From a checkpoint of a small self-supervised image encoder.
Training: adamw at rate 0.0019, 11200 steps, batches of 128.
Rows from block 3, named by matrix and row number. Rows with one number belong to one neuron. Each number is 128 + 32 x the weight over its row's rms, rounded and kept within 0 to 255. All counts start at 0. After the name is the row's rms in percent of the matrix's.
# u: gMLP up (value half) (model.blocks.3.mixer.u.weight, 384x192), inputs 0-191
# v: gMLP up (gate half) (model.blocks.3.mixer.v.weight, 384x192), inputs 0-191
# out: gMLP down (model.blocks.3.mixer.out.weight, 192x384, transposed), outputs 0-191
u.77 093 [172 124 127 122 147 158 144 107 163 125 107 134 128 148 149 142 101  83 172 146 130 189  74 106  84 125 157  99 143 154  82 111  89  93 137 230 141 114 176 140 113 149 113 119 166 121 118 222  99 182 147  83 182  75 148 136 143 102 167  96  72  68 130  99 107 125 154  96 124  81 139  97 107 182 118 107  76  85  79 135 114 101 105 156 129 131 146  89 136 160 141  89 123  97 129 149  68 135 113 139 119 114 149 175  96 116 131  94  98 143 180 174 110 100 121 154 114 157 116 128  96  81 112 158 164 163 116 134 172 100 151 115 116 171 136 101 173 121 148 116 138 127 143 112 132 175 156 161 196 211 100 108  98 158 123 145 154 123 153  99 127 117  85 123 133 159 101 154 165 125 108 133 103 167  75  92 153 159 163 213 178 130  95 180 129  94 219 119 147 119 159 116]
v.77 099 [121 125 171 101 106 107 175 119  86 119  85 117  71 118 106 151 139 119  84 136 150 105 146 117 114  86  81  78  76  78 162  98  79 175 114 101  92 106  74 129 118 107 138 126 137 102  92  90 111 149  81 136 118 122 117  92 137  87 141 115 103 134  79 126 139 134 107 165  84  77 134 128 161 103 159 133  86 122  70  88 133  87  91 155 171  93 126 159 128 115  61 163 166 131 124 135 109  30 146  72 143 105 130  84 101  90  98  95 124  85 108 110  86 175  80  98 110  76 116 163 105 143 130  89 132 111  60  99 131 119 135  69 119 100 189 121  56 114  32 129 109  86 131 139 112 121  99 118 134 111 128 109 118  87 131 152 143 110 120 201 103  97  87 148  72  66  92  90 105  86 104  85 134 104 157 158 100 139 128 121 118 158 151 127 136 142  80 122 159 114 110 196]
out.77 090 [139 181 103  57  89  60 147 211 197 151 162  92 176 158 160 156 153 143 113 121 142 170 130 126 170  71 158 106 178 122 134 125 188 118  54  93 127 122 104 111 165 136  91 132 112 152 174  92 125 167  84 147 167 165 108 159 135 166 128 122 121 132 107  93 176 111 121 172 110 124 107 139  93 136 115 162 143 123 109 152 166 172 163 121 144 158 136 160 181 129  98  91 172 184 168 146 114 156 161  67 141 136 136 158 112  98 136  85 106 144 140 123 130  75 140 187  93 171 170 115 108 193 114  94 124 107 133 150 103  90 139  84 166 167  99 162 142 128  99 169 166 142 108 188 121  75 127 111 147  71 102  90 101 132 112 138 163 167 134 125 152 125 207 142 104 178 127 121  91 164  93 118 142 126 129 151  56 102 124 110 129 120 131 165  86 140 125  52  90 142 116 125]
u.79 095 [138 133  96 107 141 115 119 134 121 140 125 128 122 124 179 155 132  86 172 140  93 165  98  81  56 157 138 124 147  91  84  73  77 119 166 169 146 104 141 142 158 137 113 138 142 115 155 150 112 124 132  38 162  82 110 170 172 127 165 136  66  87 167 129 106 124 130  75 173 140 109 104 108 178 125  98  76 114 162 173 107  95 105  99  86 147 139 112 162 161 173  73 101 115 121 217  90 142 145 143 132 122 131 122 157 135 152 142  96 125  82 147  67 106  85 123 116 110  55  87 133 122 129 162 169 163 161 163 156 172 180 176 130 127 109  87 137 166 154 100 110 134 129 125 139 216 192 148 170 142 112 125 158 156 130 137 153 106 170 117 127 133 118 132 152 166 132  99 201 126  87 144 105 134 110 115 176 203 174 160 196 148 113 151 109  93 101 125 148 191 128  85]
v.79 224 [160 102 140 178  98 151  76 104 120 121 172 149  94 107 103 100 157 170 142 148 153 118 127 164 175 117 156 174 140 153 163 174 175 101 100 123 100 181 101 100 128 133 158 162  98 159  79 126 166 112 145 177  75 163 161 135 101 172 133 114 174 194 112 157 136 129 154 165 102 169 128 191 143  89 173 152 177 169 146 100 157 157 105 129 156 171  97  88  92  91 116 145  95 151 164  76 183 157 157 193 101 153 113  90 142 120  89 152 147 105 119 108 182 143 136 124 149 116 171 136 162  95  96 128  57 111 148  91  86 166  89 159 140  85 102 125 153 110 179 101 151 160 107  87 147 100  68 125  89 110 162 146 164 163 113 146  99 173 129  60 182 165 150 128 151 118 159 128  64 140 183 118 153 150 144 196 164  84 104 124 140 135 118  91 178 127 144 171 118 104 130 104]
out.79 117 [141 207  71 116  89 146 129 153 175 176 134 160  94 197  65 139 160 134 106 191 133 122 136  95  76 217 133 104 120 133 134  98  93 120 118 134 115  53  96 126 149 137 142 104 137 132 110 163 130 122 176 121 112 143 169 156 155 100 119 155  93 121 163 139 165 144 158 124 176 156  69 153 104  82  92 157  90 145 148 158 123 146 182  86  96 135 139  73 112  97 158  90 103 118 169 134 121 188 163  74 107 169 169  96 155 106 108 125 133 104  98 157 149 124 161 110 145 136 121 121 150 119 132 116 100 161  69 152 130 177 149 183 151 104 100  99 120 129 148  96 106 123 147  87 118  85 116 124 130 118 131 177 115 173 179 176 111  87 132 114 102 157 150  69 156 125 128 126  79 126 123 103  64  33 133 133 129  55  93 153 168 186 113 138 101  95 182 159 112 173 109 120]
u.80 086 [167 113 143 128 162 162 118 133 121 136 130 154  82 126 197 154 141 144 153 120 102 163 147 102  56 133 159 119 162 144 143  98 101 121 156 116 133 116 144 165 165  70 137 160 101  93 114 203 127 204 168  66 139 128 164 178 135 123 187 132 123  81 146 135 101 130 191 101 115 160 123 102  96 154  82  99  90 118  76 182 152  96 129 148 154 148 140  79 134 122 126  89 122 136 143 135 152 107 139 162 124 156 119 130  95 149 109 114 116 116 204 135  87 176 113 131  61 109 120  86  83  79 108 151 157 125 117 165  94 159 158 145 122 190 150  95 156 102 145 112 168 119 129  92 179 135 155 141 151 156 138 151 187 152 149 148 151 122 154  82 137 137 144 153 166 198 162 141 231 151 145  93 157 133 129  76 183 115 134 195 167 111  63 101 156  99 171 129 173 133 177  94]
v.80 099 [ 89 161  72 130 117  93 146 126 125 156 134  78 169 142 102 119  77  81 111 121 141 119 167 117 119 145 141 177 114 129  56 109 162 128 156 181 167  81 132  73  91 127  81  28 147 112 171 108  82  80 154 150 120  75 115 123 136 142 120 115 112 134 118 123 141 120 154 110 121 114  97 138 121  97 157 148 111 105 134  87 121 192  94 179 133  86  99 139 134 188 118 123 117 101 101 111  77  95 175 115 112 101 138 138 129  61 107 118 125 192  96 197 131  91 190  88 171 189 126 127 129 132 183 135 127 115 113  95 197 105 142 125  70  98 161 127 149 174  99 135 118 149 100 146 135 102  94 177 127 127 133 183  74 114 132 150  71 154  81 156 156  97 163 124 100 127 123 139 124  89 134 176  93 107  86 128  67  76 104 124 143 155  95 177 143 189 110 152 119  80  99 181]
out.80 109 [108 210 106 130 183 121  87  97 138 129  78 100 149 162  67 140 157 175 145 111 112  94 116 117 130 106 132 123 127 154 135 127 103 153  92 110  99 142 198 167 116 146 146 197 148  63 128 148 118 165 110 129 126  99 142 147 163  89 139 133 112 102 123 101 163 127  96 130 108 167  96 127 143 121 158 116 139 103 121  68 113 117 116 168  75 130 131 106 200  83  59 128 101 179  99 109 189 172 102 103 158 167 187  94 122 113 163 131 161  85  92 160 188 156 157 147  85 102 153  92  80  92 143  91 128 211 178 139 153  86 182 147 134 135 140 136  88 214 106  91 110  75 191 112 152 160 138 105 134 138 124 136 139 113 133  90 107 147 122 102 160  80  83 126 157 123 119 105 119 145 148 118 115 138 135 169  76 152 171  97 192 150 124 196 136 124 119  85  79 153 162 121]
u.83 109 [105 139 112 127  97 127 130 125 135 101 111 118 174 108 119 135  83  25 127 120 102 154 141 104 104 194 144 144 149 115  64  62 136 120 138 216 137  70 126 151 100 128  58  76 190  90 202 108 116 115 129 117 179  64 100 136 115 146 157 115 119  85 193  84 119 123 148  85 138 127 115 103 117 149 109 137  72  75 147 119 153 135 130 188 125  89 114 131 141 225  77 102 120  79 100 160  86 150 155 112 116 120 131 172 124 105 149  96 165 151  98 193 137  67 163 114 153 132  93 102  81 116 164 135 152 142 128 122 157  99 122 106 117 122 173 162 125 175  94 137 115 140 126 138 106 105 156 141 166 162  95 185 122 135 107 168  94 197 148 132 138  95 155 138 104 142 113 140 141  83  98 161 138  84  73  93  77 130 156 137 152 142 121 198 123 114 157 100 139 123 132 161]
v.83 077 [144 118 125  66 135 171  96 161 142 112  88 115 159 140 122 148 126 110 107  88 100 108  90 103 126 174 120 100 148 182 107 116 132 114 138 115  96  94 126 148 105  79 142 122 139  81 105 148 111  69 112  81 189 100 149 108 135 122 170 109  47 137 179 112 116 103 145 102  78 144  51 106 139 144 162  98  73 103 189 128 130  40 145  93 165 123 134 123 138 127 108 128 147 112  55 172  65 120 110 134 147 162 110 104 111 134 181  81 104 139 182 125  44 145 119 118  98 102  98 147  94 141 102 128 173 134  36  93 115  71 149 139  65 151 137 132 139 116 115  81 128  97 148 141 129 191 171 133 159 190  96 168 104  98 131 112 134 121  75 105 136 132 131 152 113 149 125 156 135 123 127 129  96  28 122 144 122 151 124 130  40  86 118 106 144 119 154 119 113 135 112 182]
out.83 112 [124 108 132 138 153  95 104 156 151 102 109  95 133 123 199 104 141 166 134 135 105  90 134 118  90  58 111  96 142 116 155 173  73 178 124 163 139 105 142 129 182 105 117 104 119 101 106 105 126  77 136  92  69 147 101 146 161  61 188 160 138 122 149 108 150 140 139 125 109  79 128 146  99 148 104 114  61  62 121 163 135 101 141 110 104 182 152 112 114 127 127  68 143 132 144 196 132 164  53 103 134 147 184 118 158 153 130 117 158 140 114 177  99 162  72 156 106 132 127 129 112 112 117 120 166 201 138 158 105 109 174 116 128 189 148 182  87 201  81 152 120  72 129 112 102 197 149  95 167 118 112  95 157 164 151 115 178 139 161 126 147 130 158 137 151 151 120 150 172 138  98  58 109 163 118  60  75 141 184 126 125 115  60 173  84  91 112 123 106 154 117 133]
u.84 093 [128 142 131 103 169 144 122 154 144 144 108 118  53 160 120 127  99  80 203 112 123 174  56  87 151 147 115 125 161 181  85 119 124 120 178 158 134 156 196 138 156 171 103 101 133 121 108 155 100 171 112 138 227  99 156 138 161 140 135 204 118 112 136  93 127  68 130 109 185 149 126 114 108 147 145 106 100  71 134 138 160  87 166 109  73 154 171 131 136 149 151 127  68 121 137 181 126 127 131 164 166 108 141 129 119 166 147 131 124 138 184 181 109  90 114 178 109 164  59 140 108 125 161 154 169 167 121 143 178 173 200 208 137 170 117 124 105 125 157 125  99 130 154 145 156 178 149 197 159 167 116 126 134 148 151 150 153 111 132 118 113 153 111 143 148 131 152 129 138 157 102 153  90 141 101 160 172 170 133 178 141  90 149 180 143  81 109 108 128 201 110  95]
v.84 104 [185 158 131 157 141 147 111 108 162 151 152 126  91 134 250 129 123 136 136 122 110 151 119 137 124 204 138 156 156 157 126 131 155 142 147 174 158 157 146 144 172 141 103 127 130 117 172 244 132 188 126 118 155 131 142 140 156 165 165 155 172 146 118 127 107 121 169 114 155 162 167  80 114 191  30 109 143 119  80 162 136 137 188 140 118 138 144 141 138 133 192  83 142 133 194 120 154 125 129 134 142 134 130 150 119 177 124 127 160 157 213 135 128 115 162 123 114 146 124 114 125 102 138 125 125 137 129 167 125 152 120 149 130 149  48 123 128  63 160 138 118 138 121 155 106 130 144 198 153 145 130 116 145 168 125 136 125 127 171  56  47 143 175 100 195 126 169 110 133 136 140 120 152 148 112  70 180 126 132 160 209 104 137 149  66 100 133 124 134 135 106 128]
out.84 090 [ 93 130 146 174 209 147 183 118  73 126  97 110 104  93  88 152 129 107 153 166 135 132 174 148 125 133  34 145 109 130 127  93  47 110 172 138 115 155 136 139 140 169 151 135 105 127  82 122 183 106 148 112 129 130 146 206 135 142 159 129 110 163 129  98  96 127 144 136  92  50 157 116 138 168 113  56 120 160  84  77 114  84 116 130  62  80 149 131 153  69 182 150 116 103 143 134 179 132 105 122 133 135  93 120 102 129 199 178 100 133 161 101 155 122 163 118 165 115  85  99 102 168  98 150 145  74  85 182 142 144 177 186 157 112 175 115 130 121 133 114 113 138 135  64 133 160 116 127 136 201 144  95 127  97 165  80 155  83  76 144 122 121 156  53  75 143 153 113 119  97  98 173 120  73  99 127 150 148 147 135 134 136 125 145 142 134 138 108 156 160 138 128]
u.85 087 [155 127 126 115  98 114 132 128  93 154 152 150 134 142 156 146  94  18  80 136  86 137 122  99  95 141 143  90 108  97 107  77  77 129 127 147 105  71 105 150 131 128 105  88 183  49 172 104  73 135 142  81 133  92 103 179 182 138 151 130 114  72 163  76 111  90 120  63 144 106 115 120 126 165 110 137  69  31 114 136  94 163 180 117 132  84 107 147 123 219 107  79 174  84 171 172  99 148 157  91 159 140 160 174 153  76 117 114  69 120 132 135 125 144 157 118  54 107  80  73 145 138 144 139 172 161 142 109 135 185 153  95 103 115 138  99 128  94 114 132 116 132 160 142 124 149 185 111 145 153  47 122 166 124 161 141 137  77 155 118 116 129 132 146 136 144 148 120 165 104  92 146 165 134 128 117 127 140 153 142 149  99 130 135 160 138 151 132 106 120  68 139]
v.85 086 [ 87 117 156 114 111 138 168 131  78 159  64 118 105 126 105 124 132 117  85 128 187  92 153 102  66 104  96 108 118  87 106 103 112 139  82 139  83  93  64 137 124  77 123 120 139 112 106 102  97 133 102 130 104  98 105 126 136  86 135 123  35 140 112 134 113 132  96 102 127  92 128 104 119 110 183  93  43 142  59 109 135 128  44 156 150  83 105 148 132 145  79 184 142 121  88 148 113  54 159  95 133  99 129  94 122  95 107 105 126 144 114 138  56 151 100  93 158 107 116 178 124 117 160  90 137 126  86  78 143 116 119 107  95  85 194  88  80 127  26 118 107  94 110 130 119 145 101 131 140  94 116 163 137 110 140 177 114 115  85 213 161  97 109 153  86  81  96  79 123  94 108 132 134  87 142  95 102 123  94 121 152 174 133 139 143 143 105 117 164 110 103 171]
out.85 111 [124  81 111 142 120 120  91 120 184 107 143 139 111 203 112  94 177 120 121 136 136 124  88 137 146 141  92  92 119 166 163 161 143  90 156 135 151 122 124 145 166 116 130  94 158 133 102 137 159 156 169 137 137 102 162 158 195 175  92 118 154 151 157 102 138 114 157 126 124 178 105 151 122  68 145 169 157 249 116 109 125 135  90 123 112 173 164 102 174 169  72  92  87 168 154 105  57  93 165 171 109 123 120  49 151 161  87 131 150 211 155 115 136 138 101  94 120 114 131 129 134 122 118 114  94 114 107 111  78 175  96 154 128 133 123 102 148  91 149 160 114 148 136 122 132 111 105  96  79 188 185 100  93 107 107 117  94 161 159 157  94 206 160 166  62 121 103 194 147 160 177 124 108  93  87 164 138 115  80  81 159 137 132 114 104 126 107  99 143 157 157  97]
u.86 116 [129 112  89 141 144 226 130 125 117 111  88 120 123 144 107 126 126 130 141 146 107 165 125 100 131 170 146 192 198 169  36 139 174  87 155 229 146 154 148 102  55 137 103 112 128 161 138 159 132 144 126 113 242 102 160 125 138 154 134 100 124 102 121 109 159  87 156  95 132 135 132 136  81 122 132 150 132 126 163 141 160 144 128 158 119 137  76 102 102 120  80 130  80 108 103  84 126 162 136 163  83 116 107 130 112  52 115  86 126 151 117 164 149 111 219  94 135 174 132 135 110  63 125 140 126 144  91 118 169 119 138 107 109 108 139 108 140 140 141  82  97 157 121 121 148 131 144 164 133 213 132 173 140 146 146 128  86 167 107 117  98 104 170 161 144 136 162 132 134 136 156 155  97 115  44 106 126 105 152 180 191 121 128 145 152 157 192  85 136 117 167 148]
v.86 084 [161 171 122 141  83 103 158  78 108 103 154 146  97 114 137 130 132 106 103 104 189 103  94 120 108 140 106  88 104  67 122  76  62 168 109 122 148 108 168 132 182 131  84  70 159 120 156  95  74  85 105 145 126 131  89 140 102 102 135 136 154 117 135 107 114 171 127 141 159  58 123 111 194 120 165 163  99 104 139 118  94  93 158 162  94  99 188 149 146 176 219 101 129 124 194 165  81 102 171  73 144  90 193 139 118 141 133 139 146 162  94 178  90  92 109 184 138 111 118 137 152 162 146 110 110 147 177 102 132 100 146  92 178 139  99 136 105 195  87 163 112 120 142 178  64 129 119  55 125 107 122 109 120 101 146 132 100 107 150 157  94 148 147 100 137 122  77  98 138  86  68 135 148 152 136 120 106 107 110  90 101 166 135 189 101 131  80 164 107 148 110  83]
out.86 088 [101 104 124 130 127 131  92 127 129 171  93 131 146 169 141 110  94 135 123 128 175 122 234 165  91 125  84 134  81 159 127  94 161  88 156 101 141 111 122 107 136  96 150 129 101 166 142 142 139 154 186 152  66 115  92 133 167 135 155 148  85 101 106  75 105 158 107  94 174 103 186  66 110 136  90  75  83 131 109 128 146 122 132 123 157 109 155  71  68 149 184 146 135 109 108 113 189  49 138 122 161 115 154 190  89 143 150 138  97 128  98 108  74 144 153 131 142 184  95 157  99 134 131  77 135 125 159 151  80 117 127 182 153 163 148  81 172 153  99 142 120 137 161  99 111 156  74 169 109 132 179 103 120 117 163 197 143  98 123 231 149 171 120 146 182 140 111 123 124 183 176 139 134 125 148 106 118  89 111 131 128 184 101 103 132 143 160 117 133  93 102  73]
u.88 113 [125 162 125 115 126 116 158 111 111 147 121 111 109 153 139 181  57   4 139 122 138 119 136  93  86 117  89  99 118 104 131  97  80 153 133 133 141  86 103 143 163 121  56  55 255  99 124  88 134 119  80 100 100  77  94 125 201  95 145 110  96 106 139  60 144 138 104  86 111  82 142 119 125 128 110 108  66  79 135 174 111  95 133 158 136 110 128 154 102 223 112 109 147  41 145 143 112 119 110  86 166  95 180 143 131 111 113 115  95 131 134 141  95 117 122 164 121 136  92 111 109 136 168 148 196 132 104 151 122 129 165 104  96 118 165 141  88 148  98 148  93  76 170 143 144 155 147 135 132 117  45 117 147 127 150 132 141  90 154 148 121  83 105 154 108 132 115 136 154 109 145 109 127 109 121 138  91 143 138 112 124 140 133 192 100 129  99  97 126 117 128 159]
v.88 067 [119 126  85 110 136 129 134 132 159 148  98 132 140 160 183 149 121  85 154  91 160 158 133 112  59 149 117 140 130  98  84  83  85 157 172 128 161  65 156 143  94 129 117 107 136 110 133 126  85  85 109 123 161  94 108 132 142 119  83  97  90  87 163 122 131 131 123  71 157 107 138 101  88 151 169 111  93  47 130 203 159 187 121 127 149 122 113  90 149 197 144 143  78 114  89 171  82 190 168 113 204  93 197 165 143 112 161 113  82 156 136 172 113 115 130 118 103 122  72 127 115 156 146 171 188 198  95 122 123 115 130 183 108 160 115  85  94 181 108  94 116 182 206 113 130 154 134 119 184 172  91 123 110 128 177 154 131  98 177 104 180 129 161 143 129 128 146 111 158 118  87 159 103 122  73 114 120 107 125 119 144 145 164 168 144 118 115 143 142 188 121 103]
out.88 103 [108 150 156 162  85 125 112 104 164 149 171 107 112 114 102 147 106 151 112 170  89 106  54  97 122 152 130  99 124 141 149 141 174 136 163 130 136 158 158 135 141 117 104 142  63 131 106 142 179 138 113 116 134 111  89 143 138 114 121 145 126 130 109 130 205 129 109 122  70 212  84 195 125 153 104 141 106  96 132 157 124  97 153  86  35 107 138  89 151  93 156 128  83 125 145 146 129 162  90 200 143 204 147  53 167 122  55  82 148 118 117 180 134 127 167 127 153 165 114 115 154  93 108 135 173 163 114 183 125 152 120 151 134 158 109 168  79 153 162 105 164 118 130  76 160 175 139  99 122 139 142 132 199 121  92  77 146 128 165  41 105 114 120 147 171 145 115 139 156 159 141  51 143 166  94 105 112 165 148 164 160 127 134 167  96 100 168  98 150 174 128 116]
u.89 117 [111 138 122 134 171 132 128 146 139  68  74 117 126 138 127 108 145 102 164  96 174 180  91 114 116 177 119 160 150 108 137 139  92 148 170 112 155 129 172 133 140 137  79  64 114 168  91 141 146  65 133 128 130 114 148 163 112 127 153 145 124 103 118 145  87 168 159 142 168 115 178 107 142 108 142  80 159 122 174 159 154  81  91 122 101 141 174 122 120 143 133 117 137  79 109 118  94 105 115 141 168 101 172  98  85 203 180 136  93 138 151 201 116  83  65 159 116 117  96 134 107 161 153 152 128 144 129  86 119 114 158 168 193 167 150 141 125 171 112 162 111 155 118 107  85 132 127 111 168 154 128  92  78 143  96 145  81 166 204 124 175 170 160 114 161 161  86 101 154 163 100 194 106 152 121 154 149 118  95  95 105 160 116 231 123  74 119 132 186 197 157  65]
v.89 095 [ 86 181 129 119 166  58 156 102 139 168 117  72 143 151 194 154 147 119  69  77 105 157 126 124 144  95 105  96 131 167 135 131 117 122 150 108 187 121 171 183 155 128 104 127 144 110 176 142 132  91 102  98 125 124 149 182 146 109 161 188 161 115 149 112  65 157 102 156 117 145 162 138 126 140 143 134 120 131 167 111  97 146 149 192  98  88 186 153 163 121 143 135 160 122  77 148 139 116 159  99 103  68 108 153 161 123 189 154 148 133 140 109 153  72 128 174  77 163 151 141 147 117 124 120 132  99 162 156 136 119 155 143 154 167 124 161  96 152 137 168 101 120  99 155  87 130 133 114 167 121 125  75 131  72 113  93 208  98 190 111 147 106  95   0 103 158 120 140 136 138  49 130 169 135 163 115 154 113 210 158 133  70 173 129 118 140 137  97 127 135 136 106]
out.89 116 [188 164  95 112  76 111  91 111  85  99 190 176 152 168 137 122 127 155 145 153  80 143   0 145 129 135 164 134 132 159 158 123 144 136 158 154  80 136  99 155  98 146 130  90 104 122  90 142 124 183 126 155  99 136 128 114 112 102 187 155 136 110 129 159 108  86 113 107 149 190 162 134 137  68 107 158 187 134 165 131 116 130 103 108  61  96 116 133 160 113 101 167 109 132 183 116 132  95 169  75 137 135 140  50  85 175  58 139 102  65 119 153 106 105  82 143 124 149 154 115 197 112  87 105 167 155 125 106 104 167  58 117 148 109 144 128 132  82 182 127 167 142  98 104 122  85 164 120  75 132 107 138 130 137  92 124  88 126 147 116 127 152 144 115 122 135  87 140  98 152 107 147 111  66 103 147 162 138  41 103 127 163 155 116  83  92 120 142 106 130  94 120]
u.90 105 [ 82 138 169 105 112  82 136 160  75 121 146 153  96 151 164 190 127 118 100 107  86  91 107 131 115  98 148  59  90 100 118  91  86 128 102 146 107  71 110 179 172 118 162 146 167  32 125 106 105 116 129  53 117 139  87 165 168  85 144 130 116 103 163 126  96  73 109 107 102 118 107 134 113 182 149 126  33  86 128 135  89 156 170  72 128  81 125 145 169 153  85  88 142 123 149 153 131 152 102  93  98 130 106 163 141  98 120 133 121 112 134  96  91 183 151 152  75  93 101  68 117 172 133 148 194 117 106 133 140 129 134 117  68 149 120  81 124  92  88 147 149 131 115 154 184 128 165 101 142 116  96 128 149  96 171 138 152  70 130 139 147  84  71 145 127 130 106 131 178  51 105 111 174 115 141 120 161 165 140 139 127 114 129  98 145 151 106 111  98 103  57 175]
v.90 111 [118 146 167 103 109 105 164  82  64 106 133 157  85 134  82 168 119  84  91 128 172 122 140 144 107 110 104  94  66  39 137  82  68 185 106 116 122 118  98 141 154 105 115  92 157 106  99  61  94 142 100 130 110 143  69 105 138  99 143 126  96 111  85 138 117 135  85 131 124  65 163 135 139 116 128 107  61 112  97 137  72 114  75 202 131  77 160 133 131 141  92 118 173 110 145 158 121  84 109  65 160  92 189 125 151 110  95 131  79  89 117 127  92 133 128  94 141 107 124 153 112 131 135 117 116 149 117 128 136 100 118  72 171 100 167 156  70 118  44 165 124  45 158 143 140 141  98  83 129  91  87 127 132 121 115 123 160  57 189 168  89 120  94 147  93  97  63 123 113  99 129 112 153 142 119 120  78 130 117 121 129 207 134 128 115 119  94 147 126 122 136 154]
out.90 114 [199 147 125 159 117 102 120 129 146  45 158 173 140 140 123 115 155 144 187 156 138 134 170 154 152 138  90 117 105 137 134 126 139 102 129 114  95 164  84 115 154 120  99 135 123 110 123  55 185 142  96 114 122 199 153 163 127 124 133  95 129 125 129 119 152 158 108 105 131 127 111 170 108 123 162 138 139 115 134 118 143 165 111 165 156  85 120 141 120  96 140 138 118 146 186 131 142 145 176  96 174 186  84 176 189 124 110 135  71 164 156  84 121  92  72 170 143 158 116 114 168 117  64  96  70 101 167 140 110 173  96  87 153 152  76 130 179  90 138 138  91  98 138 119  51  92  98  86 153  55 125  97 111 132 160  98 126 113 119 140 117 161 184 179 158 143 119 101 106 129 175  36 155 160 151 105 125  43 134 105 161 104 142  78 120  59 128 178 137 102  96 114]
u.91 094 [138 143 136  96 178 119 165 119 120 115 135 107 123 104 181  94 139 155 127 116 133 178  73 127 124 100 165 112 156 170 155 149 103  94 193  89 169 115 147 140 117 105 149 160 124  86 106 145 142 111 173  79 151 147 148 189 142 111 139 126 180  72 172 134  51 168 132  96  87 136 120 125 109 125 148 118 150 127 131 174 154 102 118 156  72 126 164 135 132 120 123  85 167 142 106 111 121 132  99 118 107  80  82 121  75 163 163  76 158  83 164  93  95 115  97 155  58 117 126 103  90  68 132 124 129 108 133 121 101 128 133 169 146 154 154 144 183 144 137 130 164 135 110 122  95 108 181 136 161 125 153  98 124 121  74  85 125 100 205 148 195 138 126  64 150 245 123 117 184 180  92 124 147 100 168 186 162 143 201 163 109  68  85 142 143 113  96 143 160 122 151 121]
v.91 101 [190 146 144 129 147 169 124 109 171 132 116 118 148 121 141 136 134 146 114 135  76 157 114 134 137 149 107 120 125 166 122 129 144 132 102 187 141 125 168 216 224 169 130 153 108 119 160 173 130 171 105 124 136 132 153 139 145 157 189 178 142 147 121 139 132 110  96 129 203 175 111 139 126 211  91 141  88 136 129 140 139 134 172 120  93 119 176 114 164 104 170 153 110 155 151 206 103 157 159 123 102 168 105 173 180 150 148 147 179 156 159  86 123 113 152 179 142 158 144 152 142 117 120  95  97 111 138 209 158 123 144 146 142 170  92 132  80  92 143 119  97 124 128 179 113 165 123 147 185 177 130 135 174 129 156 120 210 105 107  47 106 138 143 110 130  96 130 110  99  98  80 111 178 178 138  92 172 134 143 166 151  73 172  89  95 100 163 132  79 171 164 118]
out.91 121 [144  80 138 101  77 113 118 124 138 152 199  95 102  89 180  93 124 141 138 114  74 112 141 145 135 116 152 149  97  85 126 118 108 116 153 160  93 144  99 122 132 102 100 118 144 152 119 104 122 108 122 146 148 111 125 145 119 127 111  92 154 158 175 166 131 126 119  96 138 152 128 121 111 175 100 137 144 110 118  98 121 199 128 105 139  58 127 150  64 113 134 113 125 147 155 131 137 156 203  99 163 134  55 170 118 111  84 105  96 127 130  43 109 142 174 153 120  98 105 161 173 136 105 105 110  60 168 114  58 206  70 175 152 131 100 127 134  26 189 105 125 177 115 177 110 121 111 189 145 148 143 165 129 106  61 137 144 136 107 135 140 126 148 148  85 117 160  75 143 135 170 140 142 147 140 107 207  86 108 142 119  53 129  42 109 116 139 173 112  85 125 124]
u.92 090 [103 113 103 101 152 123 154 131 108  93  76 178 122 102 150 150 121  96 134 142 120 147 101  98  64 140 137 102 165 114  92  96  94 114 158 119 132  89 154 156 117  75 126 109 151  96 140 124 118 118 138  55 189 102 126 161 149 101 187 169 115  84 146 127  80 135 142  67 174 110 122  53 106 152 122  73  97  66 137 153 124  56 113 139 121 103 172 116 141 170 171 110 137 101 129 179  70 146 139 111 142 118 129 145 115 127 166  82  80 158 160 153  76 139 130 170 111 118 104  81 153 126 149 137 210 179 118 141 158 102 170  88 108 141 154  92 164 138 111 120 132 102 158 147 118 164 206 110 175 142  84 137 105 117 119 161 161 155 180 117 133 135 103 153 106 165 120 105 226 151  82 115 122 103 132  71 157 175 183 118 179 147  86 134  90 142 132 111 185 188 153 128]
v.92 079 [ 82 150  80 116 117 130 144  56 144 173 122 130 145 150 145 100  86  81 171 117 170 138 130 105  70 144 121 158  98 104  70  54 115 149 139 143 152 106 122  95 113 135  61  37 164 134 146 121 115 104 141 152 123  90 101 134 143  96 128 136  95 109 101 131 115 179 160  95 171  71 122  99 105 122 166 145  75 100 118 147 107 122  26 166 142  72 119 128 141 189 132 104 144  62  81 127 111  88 162 131 113 100 151 131 123  87 155  90 108 164  98 232  85 104 142 104 156 169 109 142 131  99 161 129 133 147 112 118 179  94 171 192 113 105 165 109 140 200 105 141 125 131 111 168 119 125 113 140 144 127 129 157 162 137 105 156  89  97 115 144 149 104 108 117 114  93 101 130 129 125 111 163  92  95  72 122  70 100  96 109 157 176 109 209 161 136 107  88 147 119 154 113]
out.92 094 [126  70 105 113  80 177 111 160 129  38 107 131 180  80 131 191 141 125 148 143 118 135 142 126 117 130 126  94 116  86 169 132 142  69  93 166 108 147 111  87  83 143  34 156 185 184  96 117 172 125 101 110 120 157 117  96 120 110 117  75 132 124 151  94 133 103  81 100 124  65 137 100 135 122 116  71 202 144 120 117 156 142 169 174 117 124 140 159  88 148 141 162 197 174 145 116 110  98 149 135 125 115  81 120 104 130 144 170 126  88  98 117 114 193 107 140 158 140 175 119 102 151 106 118 132  75  88 136 140  95 101 178 105 157 167 163 159 117 117 124 116 167 153 123 114 110 146 149 147 143 115 134 163 115 100  86 118 161 114 156 147 175 141 109  70 141  71  59 104 117 162 167 172 151  75  88  66 103 175 117 183 100 118 137  76  86 130 112  89  75 150 112]